A small multi-label image tagger, trained from scratch: batches of 512.
Rows from block 3, named by matrix and row number. Rows with one number belong to one neuron. Each number is 50 + 15 x the weight over its row's rms, rounded and kept within 0 to 99. All counts start at 0. After the name is the row's rms in percent of the matrix's.
# gate: MLP gate (model.blocks.3.mlp.gate.weight, 256x128), inputs 0-127
# fc1: MLP up (model.blocks.3.mlp.fc1.weight, 256x128), inputs 0-127
# fc2: MLP down (model.blocks.3.mlp.fc2.weight, 128x256, transposed), outputs 0-127
gate.187 110:63 49 30 84 50 50 60 74 50 50 53 50 50 53 50 39 38 18 50 39 13 34 53 49 35 87 77 29 50 50 36 41 49 62 64 34 45 38 67 37 50 40 29 77 43 67 49 46 68 50 50 77 35 31 65 50 35 50 50 49 42 48 71 53 41 46 66 56 32 59 50 50 79 63 27 50 56 47 27 72 30 78 31 35 73 50 50 50 57 46 50 78 56 28 23 36 66 44 19 37 50 50 50 50 63 50 64 65 69 50 41 45 59 77 66 26 33 79 52 41 35 51 50 50 66 81 50 50
gate.188 102:31 50 68 61 50 63 55 61 50 53 49 23 45 37 45 50 54 40 73 50 24 49 50 50 50 82 39 55 64 70 50 50 84 68 58 46 50 50 50 50 64 50 50 42 65 50 50 19 48 50 50 50 60 38 50 67 53 50 33 59 83 36 93 52 50 64 50 50 50 50 50 76 50 81 50 48 32 50 18 50 58 26 70 23 40 24 64 50 80 38 31 51 63 19 25 50 87 50 71 53 50 46 47 50 50 50 50 64 41 50 42 50 50 40 37 38 28 34 77 71 50 45 15 15 56 65 55 58
gate.190 098:61 50 69 50 38 50 75 33 42 59 52 50 50 45 50 50 50 66 50 61 69 53 58 50 50 62 50 50 13 50 50 50 35 58 44 30 44 47 45 50 51 74 66 50 46 42 61 62 50 50 50 37 67 50 50 57 67 33 50 50 27 50 37 50 49 68 41 58 50 50 65 50 57 68 36 50 75 50 20 39 38 69 51 50 59 28 41 42 34 39 51 65 48 96 50 50 50 50 15 17 35 51 44 00 59 93 61 45 29 31 46 50 50 50 79 57 59 85 50 50 09 43 75 50 54 50 83 46
gate.193 108:50 58 42 53 32 23 50 21 57 44 24 39 58 50 63 64 50 37 50 33 50 26 76 61 34 62 50 50 39 50 50 56 50 42 34 49 74 55 61 50 50 82 66 33 67 50 50 50 63 21 42 20 50 51 70 54 50 23 40 41 72 06 76 50 72 50 50 58 45 50 74 52 46 50 54 50 66 48 57 41 48 50 36 23 50 50 50 09 50 55 63 66 56 50 35 50 43 71 65 50 13 56 25 52 56 44 70 50 50 50 72 65 33 50 55 63 72 62 38 68 44 69 31 50 54 11 50 82
gate.194 116:55 61 60 50 74 33 65 17 34 42 53 50 65 79 63 40 50 50 38 22 40 66 53 53 62 43 59 36 46 72 41 29 40 41 65 58 57 50 50 50 61 40 48 37 50 24 75 56 62 39 50 71 75 50 42 50 72 25 63 42 38 72 09 37 46 48 53 50 67 50 50 64 35 50 50 70 50 30 50 74 39 38 73 49 37 50 50 50 30 38 50 69 80 50 50 26 50 45 56 00 74 64 47 49 50 21 50 50 63 50 50 51 59 52 32 50 50 85 50 47 31 74 67 73 50 30 40 25
gate.195 094:50 50 67 62 39 49 38 77 50 60 29 50 60 50 50 50 78 25 73 50 99 50 68 49 47 50 56 51 63 50 50 65 50 43 66 64 46 23 36 50 50 50 50 50 71 68 52 66 50 50 50 45 50 26 73 66 44 42 50 50 70 50 50 24 74 52 58 30 23 48 60 70 44 30 40 50 31 50 28 50 50 50 66 53 56 20 26 53 33 60 23 57 50 50 50 50 46 58 45 18 50 41 22 50 24 55 52 55 66 03 73 50 75 60 50 40 35 50 51 50 22 73 50 50 43 76 83 50
gate.196 095:65 46 50 50 45 57 50 50 25 50 70 29 36 50 39 62 58 22 34 50 47 50 50 50 50 57 50 42 33 59 40 38 62 68 34 49 50 64 62 41 58 25 76 33 83 85 38 30 75 70 22 50 32 74 43 60 66 79 16 71 48 18 52 50 50 77 50 35 49 50 23 71 32 52 50 50 52 45 36 50 34 39 50 64 50 50 50 50 76 50 50 50 54 34 46 50 75 36 40 50 45 57 50 44 50 23 57 79 59 40 10 50 50 50 50 50 35 76 50 92 63 50 38 49 49 50 65 73
gate.197 100:50 50 50 50 35 45 50 50 38 72 58 50 48 50 08 50 82 44 50 23 50 50 50 52 31 61 50 50 50 61 46 50 39 94 60 50 50 50 38 55 40 44 50 50 56 30 81 62 71 58 20 67 64 44 36 50 50 61 38 50 39 48 23 50 27 64 99 24 61 23 50 50 58 79 20 47 57 50 50 46 45 47 64 36 42 50 51 65 66 50 50 37 50 50 45 50 50 50 46 53 55 02 50 85 42 66 50 50 50 18 23 50 52 66 38 53 14 50 50 45 44 50 38 27 50 50 57 50
gate.198 099:50 37 50 42 57 41 54 57 61 45 59 50 47 66 46 62 88 39 50 27 56 34 58 61 53 75 56 39 82 99 50 57 50 48 50 69 68 48 50 47 36 85 21 50 50 28 56 50 55 45 49 35 50 38 38 41 50 54 50 36 25 40 50 99 50 50 57 77 50 46 47 50 34 44 50 47 36 50 50 50 48 50 65 23 48 26 58 50 49 50 40 39 31 55 19 44 52 61 59 60 18 42 32 61 37 46 56 22 50 36 74 58 50 56 30 56 42 42 69 50 26 61 50 50 50 57 51 17
gate.200 100:46 37 78 50 82 50 50 50 51 50 62 73 41 50 50 82 50 50 51 50 33 50 28 65 54 39 45 38 24 50 50 50 38 51 04 41 47 30 45 42 50 18 50 74 68 50 40 64 34 33 50 50 50 48 89 69 73 66 58 49 54 50 50 51 52 83 47 50 50 50 42 81 38 65 40 15 16 53 76 52 15 50 68 49 49 48 50 42 50 43 51 50 42 45 50 50 64 50 37 30 41 50 77 50 51 31 50 50 18 50 50 50 50 77 45 50 50 50 56 97 30 50 68 26 50 39 50 51
gate.201 093:48 29 79 55 53 16 77 21 38 68 50 50 35 17 52 73 57 50 50 29 34 50 76 62 50 39 39 52 50 68 55 37 58 57 61 77 53 61 54 34 78 30 50 50 52 44 50 32 50 30 60 50 50 69 38 50 50 50 28 50 33 50 68 67 52 39 19 43 50 56 05 50 50 65 50 50 57 49 50 92 25 62 53 64 50 60 50 27 48 53 41 50 50 40 36 50 49 71 50 50 50 32 18 50 43 50 28 64 48 44 50 49 50 23 57 29 69 69 50 54 87 50 24 31 50 50 50 76
gate.202 093:49 37 51 65 50 51 79 43 26 56 25 44 72 50 76 50 60 58 20 80 38 50 68 50 50 48 78 00 73 41 50 40 75 50 37 50 01 45 44 27 59 27 31 27 23 43 61 41 34 59 50 41 46 50 50 47 28 45 17 50 58 50 49 39 68 41 50 78 51 50 50 50 50 50 50 58 50 56 50 50 08 55 18 50 50 24 37 50 28 50 50 50 61 48 50 70 50 55 50 72 50 67 44 50 50 55 50 50 50 40 50 61 40 31 45 50 76 50 70 43 43 50 50 68 29 60 57 50
gate.203 095:50 40 50 50 50 50 29 54 49 50 97 21 50 29 50 50 52 50 23 50 50 40 52 77 50 50 50 38 44 71 50 58 31 77 38 50 49 46 74 55 66 50 50 69 52 45 19 50 60 56 33 47 54 28 50 59 50 50 50 37 68 00 33 50 19 50 65 50 43 36 73 50 39 65 40 39 59 20 52 33 50 65 40 63 43 50 31 42 44 08 16 53 72 21 38 64 54 59 50 27 41 77 50 50 63 50 44 42 22 50 50 50 50 50 44 28 50 43 56 50 55 85 74 50 63 50 72 50
gate.204 088:19 49 41 45 77 50 90 50 46 50 50 34 50 38 50 94 85 50 50 50 68 51 50 50 50 50 41 42 42 50 50 46 50 50 44 35 50 54 38 22 70 84 36 50 57 34 30 46 58 48 50 48 38 50 30 50 78 40 51 49 60 68 50 50 76 50 50 40 42 50 66 37 24 68 23 48 49 02 53 74 36 41 43 28 40 50 89 24 29 53 28 46 65 50 51 79 50 50 30 50 50 49 28 40 50 50 71 50 46 44 36 50 50 66 91 45 50 76 50 28 50 50 45 49 50 50 51 50
gate.205 103:50 70 59 95 50 50 50 50 11 79 41 48 80 30 56 47 50 40 35 80 30 51 50 86 41 50 25 50 57 54 28 24 71 32 32 23 41 40 57 48 64 56 26 50 38 57 72 86 41 45 50 56 50 58 61 71 55 30 50 00 50 50 66 40 72 59 50 37 55 33 50 33 50 50 50 50 68 78 51 52 50 21 50 41 48 75 46 60 41 67 40 42 50 37 52 40 50 38 72 36 77 50 50 50 50 50 50 45 60 48 40 50 50 50 66 49 50 50 75 50 50 41 50 50 50 28 52 62
gate.206 091:26 50 50 52 50 56 50 50 50 72 63 50 42 38 64 53 50 59 47 28 50 50 59 13 48 50 50 50 50 50 60 56 50 50 45 50 50 58 50 36 42 46 74 63 50 50 50 34 74 32 67 53 41 82 41 62 50 62 00 55 30 70 63 50 50 50 46 24 32 71 33 44 88 39 59 47 45 50 82 66 50 95 48 49 50 50 44 50 32 19 68 57 35 50 41 15 50 78 16 59 47 46 76 50 66 48 50 50 32 47 50 50 64 50 50 75 19 68 50 43 50 50 53 27 15 50 58 48
gate.207 111:47 41 48 63 32 38 50 41 50 78 62 50 57 62 49 50 72 55 62 44 50 48 55 45 50 64 24 38 51 83 49 50 20 55 50 37 71 50 50 31 47 60 66 48 42 52 70 47 50 33 12 92 37 50 63 50 42 07 45 36 50 52 50 72 28 61 57 40 24 71 36 48 50 50 49 31 50 57 52 50 37 81 80 50 45 82 56 50 81 20 50 53 46 40 12 11 51 60 51 27 63 64 65 23 50 47 50 43 50 48 51 60 69 40 53 38 47 40 50 67 50 45 57 50 50 82 45 50
gate.209 096:87 50 75 35 32 54 39 55 50 02 50 68 50 40 50 51 07 44 50 50 74 40 50 67 50 56 50 50 45 38 52 70 80 50 22 53 18 79 50 13 52 50 50 32 54 50 50 52 50 50 32 51 63 45 50 67 50 50 50 45 41 55 50 50 67 74 48 43 59 71 35 40 50 67 33 50 27 38 50 50 50 32 70 70 72 53 30 68 69 50 73 73 70 50 51 45 50 50 45 06 50 32 63 48 90 50 50 25 63 50 53 63 40 67 39 50 59 56 76 50 53 58 50 50 50 56 50 47
fc1.187 103:27 50 65 22 19 50 61 44 50 63 66 40 38 42 63 38 50 54 27 50 50 33 72 50 07 35 50 56 50 37 61 78 62 50 57 52 49 35 73 50 50 50 12 55 65 67 50 48 84 37 50 50 50 15 52 57 50 45 50 37 47 50 74 50 37 78 48 17 50 52 50 50 42 73 50 27 35 50 54 48 50 54 89 38 58 50 50 31 50 50 37 46 26 54 50 21 43 62 71 50 50 55 54 43 65 19 37 50 56 52 33 46 58 50 50 45 50 05 42 70 41 50 47 72 68 21 31 50
fc1.188 102:64 30 50 59 50 60 50 66 40 71 56 50 33 74 32 50 50 43 50 46 85 48 99 50 50 60 50 42 77 59 67 50 57 27 50 31 50 65 68 54 59 35 57 34 34 70 67 30 30 45 50 53 50 79 57 60 55 50 50 51 50 50 39 50 38 58 27 50 26 53 66 40 72 43 89 50 37 46 38 20 50 28 50 44 50 33 30 79 34 32 32 62 59 50 60 56 50 68 34 36 54 69 34 46 53 50 27 50 45 15 50 50 28 50 50 61 49 21 50 78 31 50 63 65 20 50 50 29
fc1.190 106:74 61 51 50 30 68 50 73 50 41 69 50 50 89 73 27 50 50 25 50 38 23 44 86 37 37 54 49 43 45 65 53 54 50 64 31 22 50 50 47 55 66 62 62 77 63 37 50 50 50 50 70 29 42 50 40 17 55 70 21 35 50 24 50 63 25 50 72 47 50 69 31 50 28 53 70 50 64 50 50 50 15 50 39 50 50 55 79 43 81 43 63 22 35 50 55 71 63 50 50 50 45 58 67 47 31 47 75 59 64 50 50 26 46 70 31 53 67 50 55 16 61 63 45 53 50 50 50
fc1.193 103:50 63 45 44 63 43 46 55 84 25 40 50 55 64 50 50 39 50 50 71 71 50 44 44 44 50 50 21 99 50 50 17 50 56 50 50 50 38 73 47 50 59 38 50 53 50 50 13 50 56 50 25 80 54 53 50 50 26 06 65 50 20 15 53 50 50 50 45 57 39 43 50 50 52 50 76 50 50 58 50 77 47 42 50 81 36 50 50 36 75 46 77 68 50 64 25 36 37 36 75 50 50 69 34 50 27 61 49 23 50 46 33 56 51 39 50 33 54 41 27 55 50 59 57 45 55 29 50
fc1.194 099:76 50 72 53 66 51 59 44 25 50 99 29 93 34 21 39 63 87 50 50 50 53 47 75 34 34 50 55 49 50 50 57 31 43 67 50 81 31 24 86 50 50 40 55 50 50 50 27 59 72 59 65 50 25 69 51 32 71 50 54 61 53 51 76 48 40 76 50 63 63 50 50 22 50 53 50 48 50 50 50 50 38 48 36 41 21 50 43 50 52 53 45 50 95 50 50 54 53 52 50 47 70 50 54 50 60 37 41 32 58 50 50 39 57 21 48 44 50 50 67 45 31 46 54 25 49 50 22
fc1.195 100:50 50 65 71 61 50 50 25 38 50 23 50 34 50 12 60 88 50 41 69 46 27 50 50 50 40 44 50 34 59 50 56 50 50 42 50 50 35 24 38 50 66 40 44 50 57 35 59 45 32 43 60 71 43 69 53 59 29 64 49 74 73 82 46 44 50 19 50 56 71 55 50 80 42 32 50 50 48 60 50 49 50 48 59 34 60 37 34 50 63 46 50 50 59 53 61 39 69 50 50 56 60 79 63 50 38 77 50 30 34 24 54 50 63 89 15 61 43 50 50 89 25 44 86 69 26 62 34
fc1.196 096:50 50 50 19 50 59 50 19 60 49 63 65 41 63 46 50 35 53 64 88 76 50 50 60 83 50 50 31 50 58 53 37 50 50 50 61 42 24 62 43 13 50 42 82 50 50 37 19 60 33 45 50 50 22 50 45 47 57 40 43 50 49 50 50 90 16 57 50 54 50 50 85 79 50 65 59 50 50 69 59 83 52 50 70 25 56 29 67 50 45 45 90 68 50 50 55 46 32 46 22 50 58 50 56 62 38 46 21 50 60 50 56 39 25 20 50 50 69 49 50 47 50 25 50 50 50 52 50
fc1.197 105:43 78 50 50 68 50 50 94 57 50 25 86 51 50 50 39 43 55 91 50 50 55 35 44 28 50 50 40 60 50 50 50 38 50 14 88 77 50 70 72 64 50 62 35 33 48 36 63 58 67 30 50 48 70 44 62 72 29 50 50 64 74 50 50 50 56 74 38 03 47 55 41 50 38 50 50 48 50 39 26 50 67 69 85 57 48 50 43 50 47 75 50 32 43 24 28 39 55 60 39 68 55 50 52 34 36 64 39 44 50 59 35 41 50 32 66 27 46 48 50 41 25 58 50 61 42 45 43
fc1.198 090:50 50 68 33 31 72 50 46 99 54 47 62 60 61 47 48 50 56 50 50 76 51 36 82 62 50 52 73 00 59 51 22 50 50 50 36 50 50 00 50 47 26 40 50 38 50 49 35 50 50 50 50 30 65 65 69 50 58 50 32 50 61 49 50 48 36 57 50 64 47 50 39 51 50 51 50 33 50 42 50 66 51 50 50 78 30 50 23 50 50 77 50 31 50 36 56 21 54 50 49 68 50 62 61 31 50 11 50 50 50 50 85 44 35 66 48 62 26 61 28 44 68 32 72 35 49 50 50
fc1.200 102:50 48 44 50 46 40 45 50 25 59 50 50 50 50 44 67 61 63 40 50 50 50 32 76 72 35 50 50 71 50 78 45 50 50 39 52 50 43 90 97 50 66 50 50 43 14 38 50 50 61 52 63 50 46 50 45 90 62 39 50 70 51 37 51 41 50 33 50 58 48 73 43 50 21 50 50 82 80 50 53 45 00 44 50 48 43 58 50 36 57 39 36 80 44 67 39 32 50 50 39 42 74 64 46 50 40 36 92 33 38 35 47 33 50 51 25 30 35 40 50 65 58 65 50 50 54 50 54
fc1.201 095:50 20 50 55 29 39 50 60 40 36 57 50 50 44 47 50 50 50 69 61 26 62 33 50 16 23 49 52 50 54 50 50 48 50 34 50 43 40 41 70 47 50 50 50 38 62 79 50 93 50 50 62 20 68 50 44 30 96 70 48 50 50 49 76 50 63 50 50 30 75 41 41 50 49 65 38 35 44 47 73 25 61 56 50 42 72 40 50 95 19 50 24 44 66 53 47 85 50 51 49 57 57 71 44 52 47 50 42 50 52 50 50 50 76 12 34 16 27 53 42 52 36 66 50 54 50 50 64
fc1.202 088:45 56 26 62 50 68 50 54 55 42 50 85 50 50 50 50 58 52 38 65 50 50 50 17 50 50 58 50 50 25 50 51 25 77 50 50 64 59 34 50 50 50 50 34 50 77 50 46 41 50 50 61 59 40 51 50 41 75 35 59 46 50 22 55 36 82 17 50 50 51 74 58 17 80 35 50 02 50 50 50 50 50 52 67 08 24 34 41 71 38 52 39 38 50 50 60 39 54 50 57 17 50 51 49 69 57 50 54 50 75 21 56 50 81 47 80 53 50 50 50 59 58 55 25 47 25 40 22
fc1.203 097:50 50 49 35 50 59 24 50 50 50 58 29 53 57 39 76 68 58 53 37 63 57 40 50 85 50 47 50 50 50 50 50 31 50 73 36 51 57 64 50 50 50 30 28 58 43 69 50 27 69 48 49 51 60 50 28 77 49 28 73 25 58 50 33 43 50 46 31 53 75 50 50 50 50 55 75 50 50 34 49 53 43 52 53 56 49 36 57 64 64 50 43 81 50 57 46 67 59 28 31 31 50 68 47 18 44 91 50 50 40 59 81 50 50 62 52 65 48 50 50 44 48 31 02 33 00 32 08
fc1.204 098:43 69 48 60 44 58 43 46 51 50 50 40 50 76 48 71 48 67 67 58 50 50 50 73 50 79 71 50 76 43 50 50 50 25 55 68 81 38 39 24 50 58 50 50 42 19 50 82 66 69 65 30 85 72 44 41 50 44 50 58 33 51 50 26 05 50 27 50 50 44 43 33 24 69 12 50 50 50 50 65 43 50 38 43 50 55 35 50 50 17 55 50 50 28 31 30 44 63 50 50 50 34 50 52 46 39 50 28 50 41 86 50 44 50 07 48 50 53 50 50 36 50 50 50 41 87 50 39
fc1.205 106:50 77 50 44 67 26 35 65 40 24 59 35 67 50 61 63 77 26 32 46 76 50 50 73 30 35 33 62 51 43 35 50 79 50 41 37 50 46 52 50 50 63 50 75 85 50 47 50 35 32 50 61 59 69 82 22 70 54 42 50 24 69 53 50 50 42 51 42 60 29 63 58 50 50 50 43 67 50 78 29 50 50 69 47 50 11 63 52 50 63 50 50 77 44 60 48 30 50 04 46 60 50 33 34 50 50 50 50 33 50 76 12 50 75 50 62 50 50 53 31 50 50 38 38 49 44 50 74
fc1.206 094:60 50 47 35 59 29 50 65 55 65 50 50 50 21 64 50 45 50 50 51 29 71 49 50 50 10 50 44 53 65 50 50 50 35 50 50 50 52 50 49 50 85 58 50 56 44 58 56 71 40 50 39 50 34 33 44 37 50 54 56 15 30 62 39 58 50 38 49 63 90 50 50 69 70 50 50 73 40 38 50 51 45 50 50 50 62 42 40 42 04 00 31 54 21 51 50 65 47 55 50 37 12 60 50 50 93 67 50 72 61 58 23 61 53 64 52 67 88 50 70 50 43 47 46 50 50 50 50
fc1.207 102:95 37 50 90 62 55 50 58 51 42 50 41 50 52 53 51 74 40 75 50 44 30 57 50 50 71 50 36 47 45 50 58 25 45 61 50 33 43 50 18 49 50 50 50 50 36 64 27 06 19 50 50 21 50 50 65 50 50 56 64 67 33 51 50 48 46 50 72 50 31 50 60 44 63 72 41 54 36 70 50 32 53 88 42 50 62 16 82 50 50 57 50 65 54 50 50 50 50 50 18 59 52 33 75 67 50 50 50 32 60 57 51 39 50 19 09 68 50 50 55 48 83 58 56 66 34 43 50
fc1.209 102:42 43 64 50 50 90 50 33 66 22 50 61 64 67 69 11 47 44 61 43 71 50 64 60 50 51 36 18 50 65 50 46 50 50 18 53 75 53 50 45 26 50 50 41 46 41 58 50 61 50 66 54 50 51 51 50 50 50 51 72 50 50 41 62 23 50 33 52 50 49 85 77 66 60 50 50 23 62 60 31 52 75 75 60 19 51 31 59 60 11 50 50 50 44 20 24 55 30 68 45 50 46 50 28 50 50 48 32 31 82 19 78 31 50 50 50 50 62 51 51 41 38 47 43 69 71 47 63
fc2.187 105:50 77 52 50 46 58 56 41 43 73 44 52 87 35 50 49 64 41 65 50 33 50 26 50 87 23 50 50 50 25 23 50 50 57 38 50 63 65 50 53 50 63 50 43 50 25 51 43 50 65 50 66 50 67 20 26 56 45 55 54 50 48 50 52 56 61 54 50 20 50 80 50 73 26 24 46 35 62 50 50 65 55 51 52 50 42 54 57 70 53 40 31 88 50 27 29 46 29 50 16 52 47 50 50 78 47 60 50 41 63 80 50 24 23 49 50 50 80 87 74 50 50 50 36 72 50 61 72
fc2.188 104:50 50 61 45 84 50 11 36 60 28 42 29 57 69 32 62 58 50 55 50 11 59 71 50 65 23 68 50 29 31 65 47 49 50 57 50 48 32 50 67 81 38 50 37 50 37 52 42 60 34 36 64 71 71 50 46 50 47 32 50 20 50 50 66 52 50 67 50 50 10 61 53 47 50 60 37 38 29 76 50 56 64 79 55 52 64 50 52 63 39 61 63 50 26 80 81 26 62 41 50 66 53 50 73 55 49 31 44 49 50 41 51 47 16 50 78 62 60 45 50 49 71 33 42 64 74 50 34
fc2.190 102:50 77 50 50 50 61 50 33 71 50 58 50 50 34 49 50 50 56 37 52 28 45 50 28 38 53 34 42 50 67 73 68 50 50 27 50 08 68 50 37 59 53 66 50 55 07 39 66 50 53 50 50 50 52 50 50 50 49 60 50 50 50 60 60 45 50 50 52 50 65 54 50 35 49 58 50 58 50 50 55 50 50 61 50 69 60 76 55 30 50 69 56 50 36 60 59 63 61 42 39 44 88 46 34 20 50 38 50 38 54 60 45 61 21 61 50 05 43 46 48 78 99 58 63 39 14 99 69
fc2.193 097:31 50 62 50 61 50 40 51 50 57 32 50 38 50 34 50 25 42 19 50 33 59 50 38 50 50 57 50 50 14 50 40 50 51 50 50 64 44 40 50 27 62 18 38 50 50 60 50 50 50 50 35 26 48 58 34 51 56 72 32 59 50 50 61 57 37 00 68 50 29 50 25 50 50 85 38 67 72 16 50 35 50 63 67 36 28 50 62 42 50 27 73 50 36 50 50 59 71 38 50 79 47 46 54 54 78 50 77 26 50 66 62 50 81 55 38 59 71 50 72 57 38 43 65 28 81 35 33
fc2.194 095:40 95 50 58 50 54 63 70 37 47 40 50 57 50 41 71 55 88 76 25 50 50 38 27 28 50 59 50 50 19 50 51 50 37 40 62 68 27 24 50 50 50 50 74 50 30 50 50 50 39 39 50 55 78 50 20 39 32 36 41 71 62 32 49 50 50 50 68 57 50 50 50 51 50 50 63 23 69 39 55 21 54 63 74 39 71 27 44 26 57 50 50 58 87 65 37 28 34 44 61 50 63 50 38 53 41 50 50 38 34 56 50 50 97 77 57 43 70 22 44 63 50 50 50 49 49 50 74
fc2.195 106:32 39 54 42 50 57 38 29 50 50 50 50 15 53 51 57 43 34 40 50 40 50 53 50 83 60 47 29 42 65 53 57 52 49 24 83 50 43 77 60 50 48 70 48 80 63 50 50 92 62 72 14 50 42 54 50 76 54 70 44 50 41 49 37 59 23 53 12 53 73 63 86 50 50 39 57 50 50 50 50 56 50 58 52 70 50 82 47 41 48 01 27 32 25 26 38 39 51 64 48 53 60 18 62 32 50 50 33 64 50 50 50 50 50 55 52 50 46 50 19 32 46 50 55 50 50 62 50
fc2.196 096:19 36 84 29 32 47 46 56 50 50 59 28 58 68 51 52 50 20 41 57 34 52 48 19 50 41 50 50 50 64 50 33 57 50 50 50 50 79 63 50 50 77 39 53 21 65 67 84 50 69 50 49 00 55 42 50 50 45 50 50 46 41 58 23 61 41 69 58 33 40 32 73 87 61 28 50 53 50 86 40 50 46 50 52 50 57 30 38 33 50 50 75 56 32 50 76 57 40 50 62 50 50 50 86 33 50 50 88 70 50 41 50 50 71 66 50 50 50 62 50 39 41 50 66 50 56 41 45
fc2.197 103:50 57 61 35 44 50 84 19 29 46 73 74 50 22 67 29 82 38 50 53 69 70 59 18 50 50 47 56 53 50 77 60 50 36 50 32 61 50 50 50 50 54 26 50 77 66 50 50 57 66 50 10 76 50 31 50 65 38 50 44 44 59 79 34 45 54 50 36 39 59 58 50 50 50 32 36 61 20 37 50 72 44 23 54 47 27 69 80 46 54 50 20 42 42 50 46 52 89 50 28 50 36 50 50 50 83 50 61 50 59 32 42 50 61 48 46 50 35 50 50 62 61 33 30 27 67 50 50
fc2.198 093:35 77 53 40 50 50 63 62 24 15 50 54 48 65 50 99 38 41 52 50 38 72 59 49 55 67 50 50 54 16 50 41 55 35 50 73 31 59 50 50 28 91 54 65 87 55 74 50 50 51 50 50 50 22 93 50 50 39 43 50 50 75 68 48 41 50 50 37 40 50 50 54 60 24 50 27 39 50 61 50 28 66 76 50 50 33 50 53 50 04 76 72 27 50 50 57 50 50 44 50 47 52 50 40 42 45 34 67 28 40 60 50 71 75 50 50 50 54 50 58 45 37 50 50 50 56 77 50
fc2.200 104:50 44 48 50 79 40 50 72 50 50 46 54 50 65 51 43 61 71 50 41 24 86 73 73 46 66 78 24 50 41 50 42 24 30 64 40 50 58 33 22 50 50 57 50 51 53 50 32 21 50 84 57 75 50 31 50 40 50 37 63 07 50 56 50 50 35 14 50 76 45 50 62 33 45 56 55 45 16 58 59 63 50 50 73 50 70 71 46 51 57 51 77 20 50 50 63 32 49 63 50 50 50 46 50 60 61 41 50 46 53 49 44 65 72 42 53 39 45 44 15 51 50 19 65 17 61 67 50
fc2.201 096:50 50 50 50 66 09 50 40 50 50 31 39 61 04 70 47 79 37 50 81 76 45 50 82 64 55 57 50 55 51 50 87 34 44 56 75 90 50 50 23 50 43 23 54 67 35 40 44 50 30 39 52 57 50 65 50 50 52 00 50 37 50 32 64 50 66 40 73 67 52 58 50 69 50 64 17 50 58 61 37 45 50 58 43 63 66 50 50 14 58 41 50 50 31 72 64 50 48 50 50 55 50 65 24 32 19 41 62 44 50 44 48 44 50 50 57 34 50 51 47 50 68 50 51 52 50 50 50
fc2.202 087:55 50 33 65 52 50 50 62 53 50 46 50 50 51 66 34 50 50 47 50 43 50 00 53 50 44 34 67 21 49 37 34 50 56 66 81 50 50 50 50 44 29 47 50 49 50 50 08 49 50 50 50 36 50 40 26 85 58 50 14 50 25 20 62 50 19 79 58 13 30 50 69 50 45 50 56 44 39 56 50 47 50 62 25 58 40 35 56 58 58 50 36 39 24 61 38 50 75 53 54 63 51 50 39 80 50 39 48 50 00 78 50 53 50 48 56 50 66 39 50 39 50 88 30 50 50 50 45
fc2.203 094:50 47 80 50 72 50 50 70 48 57 65 39 90 55 45 50 50 74 50 50 25 43 82 50 44 50 22 50 79 63 53 68 37 50 66 50 50 51 53 48 50 50 50 75 49 50 50 15 86 41 50 42 43 55 58 40 32 36 50 30 57 68 53 42 35 50 70 52 23 50 05 60 50 63 53 50 47 26 50 34 50 50 17 48 50 50 50 45 50 50 36 31 50 29 64 50 50 73 68 50 56 11 50 50 52 21 62 75 57 70 72 50 72 50 50 41 50 67 57 67 66 52 68 50 55 78 80 50
fc2.204 103:30 72 56 50 43 44 50 50 51 53 50 50 66 70 27 24 39 64 53 54 54 20 51 79 81 50 33 64 50 50 46 50 26 55 50 32 49 33 65 49 75 50 50 50 32 42 44 59 85 30 50 50 50 32 50 56 50 38 74 38 64 53 61 46 55 28 50 87 50 28 50 50 62 49 35 53 50 77 34 48 57 50 50 71 50 45 61 31 34 43 30 50 00 55 50 75 57 18 27 33 50 38 33 50 50 50 50 56 86 46 91 42 63 61 57 19 45 48 50 50 68 70 52 62 54 50 48 56
fc2.205 098:47 61 90 50 53 41 76 50 59 19 50 50 52 84 50 65 68 56 68 50 50 50 49 50 74 29 53 50 58 75 50 82 50 50 62 57 32 65 50 50 50 64 50 50 41 27 47 57 50 79 50 60 50 40 23 50 50 50 50 57 50 33 27 55 37 50 43 32 50 50 24 44 61 40 42 65 45 71 67 50 50 39 50 50 26 50 50 41 53 50 27 50 50 37 64 09 50 50 59 74 45 36 50 25 65 35 93 19 50 50 87 50 50 24 80 50 50 27 16 50 25 50 50 57 47 50 50 40
fc2.206 093:74 48 50 50 50 50 50 62 50 57 46 37 72 79 42 50 80 34 50 26 60 52 50 22 50 55 33 44 42 38 59 50 48 52 57 56 57 38 13 57 55 39 53 35 50 47 77 50 50 50 43 50 58 50 26 58 47 50 43 73 39 73 50 55 50 50 71 83 50 24 18 99 54 61 50 46 50 31 50 50 45 50 50 71 17 54 70 50 50 61 29 34 38 32 97 50 52 55 51 61 50 65 66 47 50 50 62 50 50 43 17 50 70 62 08 41 50 38 54 50 71 50 49 49 58 12 39 50
fc2.207 105:50 60 32 84 60 86 48 89 50 50 71 43 84 50 50 50 50 50 50 50 50 42 50 29 32 50 50 65 50 58 66 50 35 66 50 45 43 59 62 42 50 45 32 50 50 40 68 62 64 50 31 44 46 50 57 13 35 42 34 55 43 48 50 50 95 52 50 68 25 75 37 80 67 49 44 61 62 53 59 50 56 84 50 14 50 50 28 60 86 54 45 45 50 50 23 63 50 24 50 50 57 51 42 50 72 61 50 46 50 39 72 17 50 38 64 50 67 50 68 22 50 50 50 77 59 37 50 65
fc2.209 093:50 49 50 44 09 50 54 88 50 50 20 67 50 50 61 77 82 66 35 24 63 35 49 50 50 50 48 57 50 63 50 63 55 30 50 44 54 38 50 50 62 38 50 55 50 83 41 50 57 73 50 66 64 50 50 58 64 39 50 50 50 50 55 50 50 48 99 80 48 50 20 50 50 34 50 75 68 33 58 54 18 49 55 21 50 40 48 42 48 18 42 50 59 50 50 50 73 57 80 50 39 50 43 33 60 70 90 51 59 28 63 50 50 13 50 48 50 31 50 40 23 50 63 50 50 56 50 50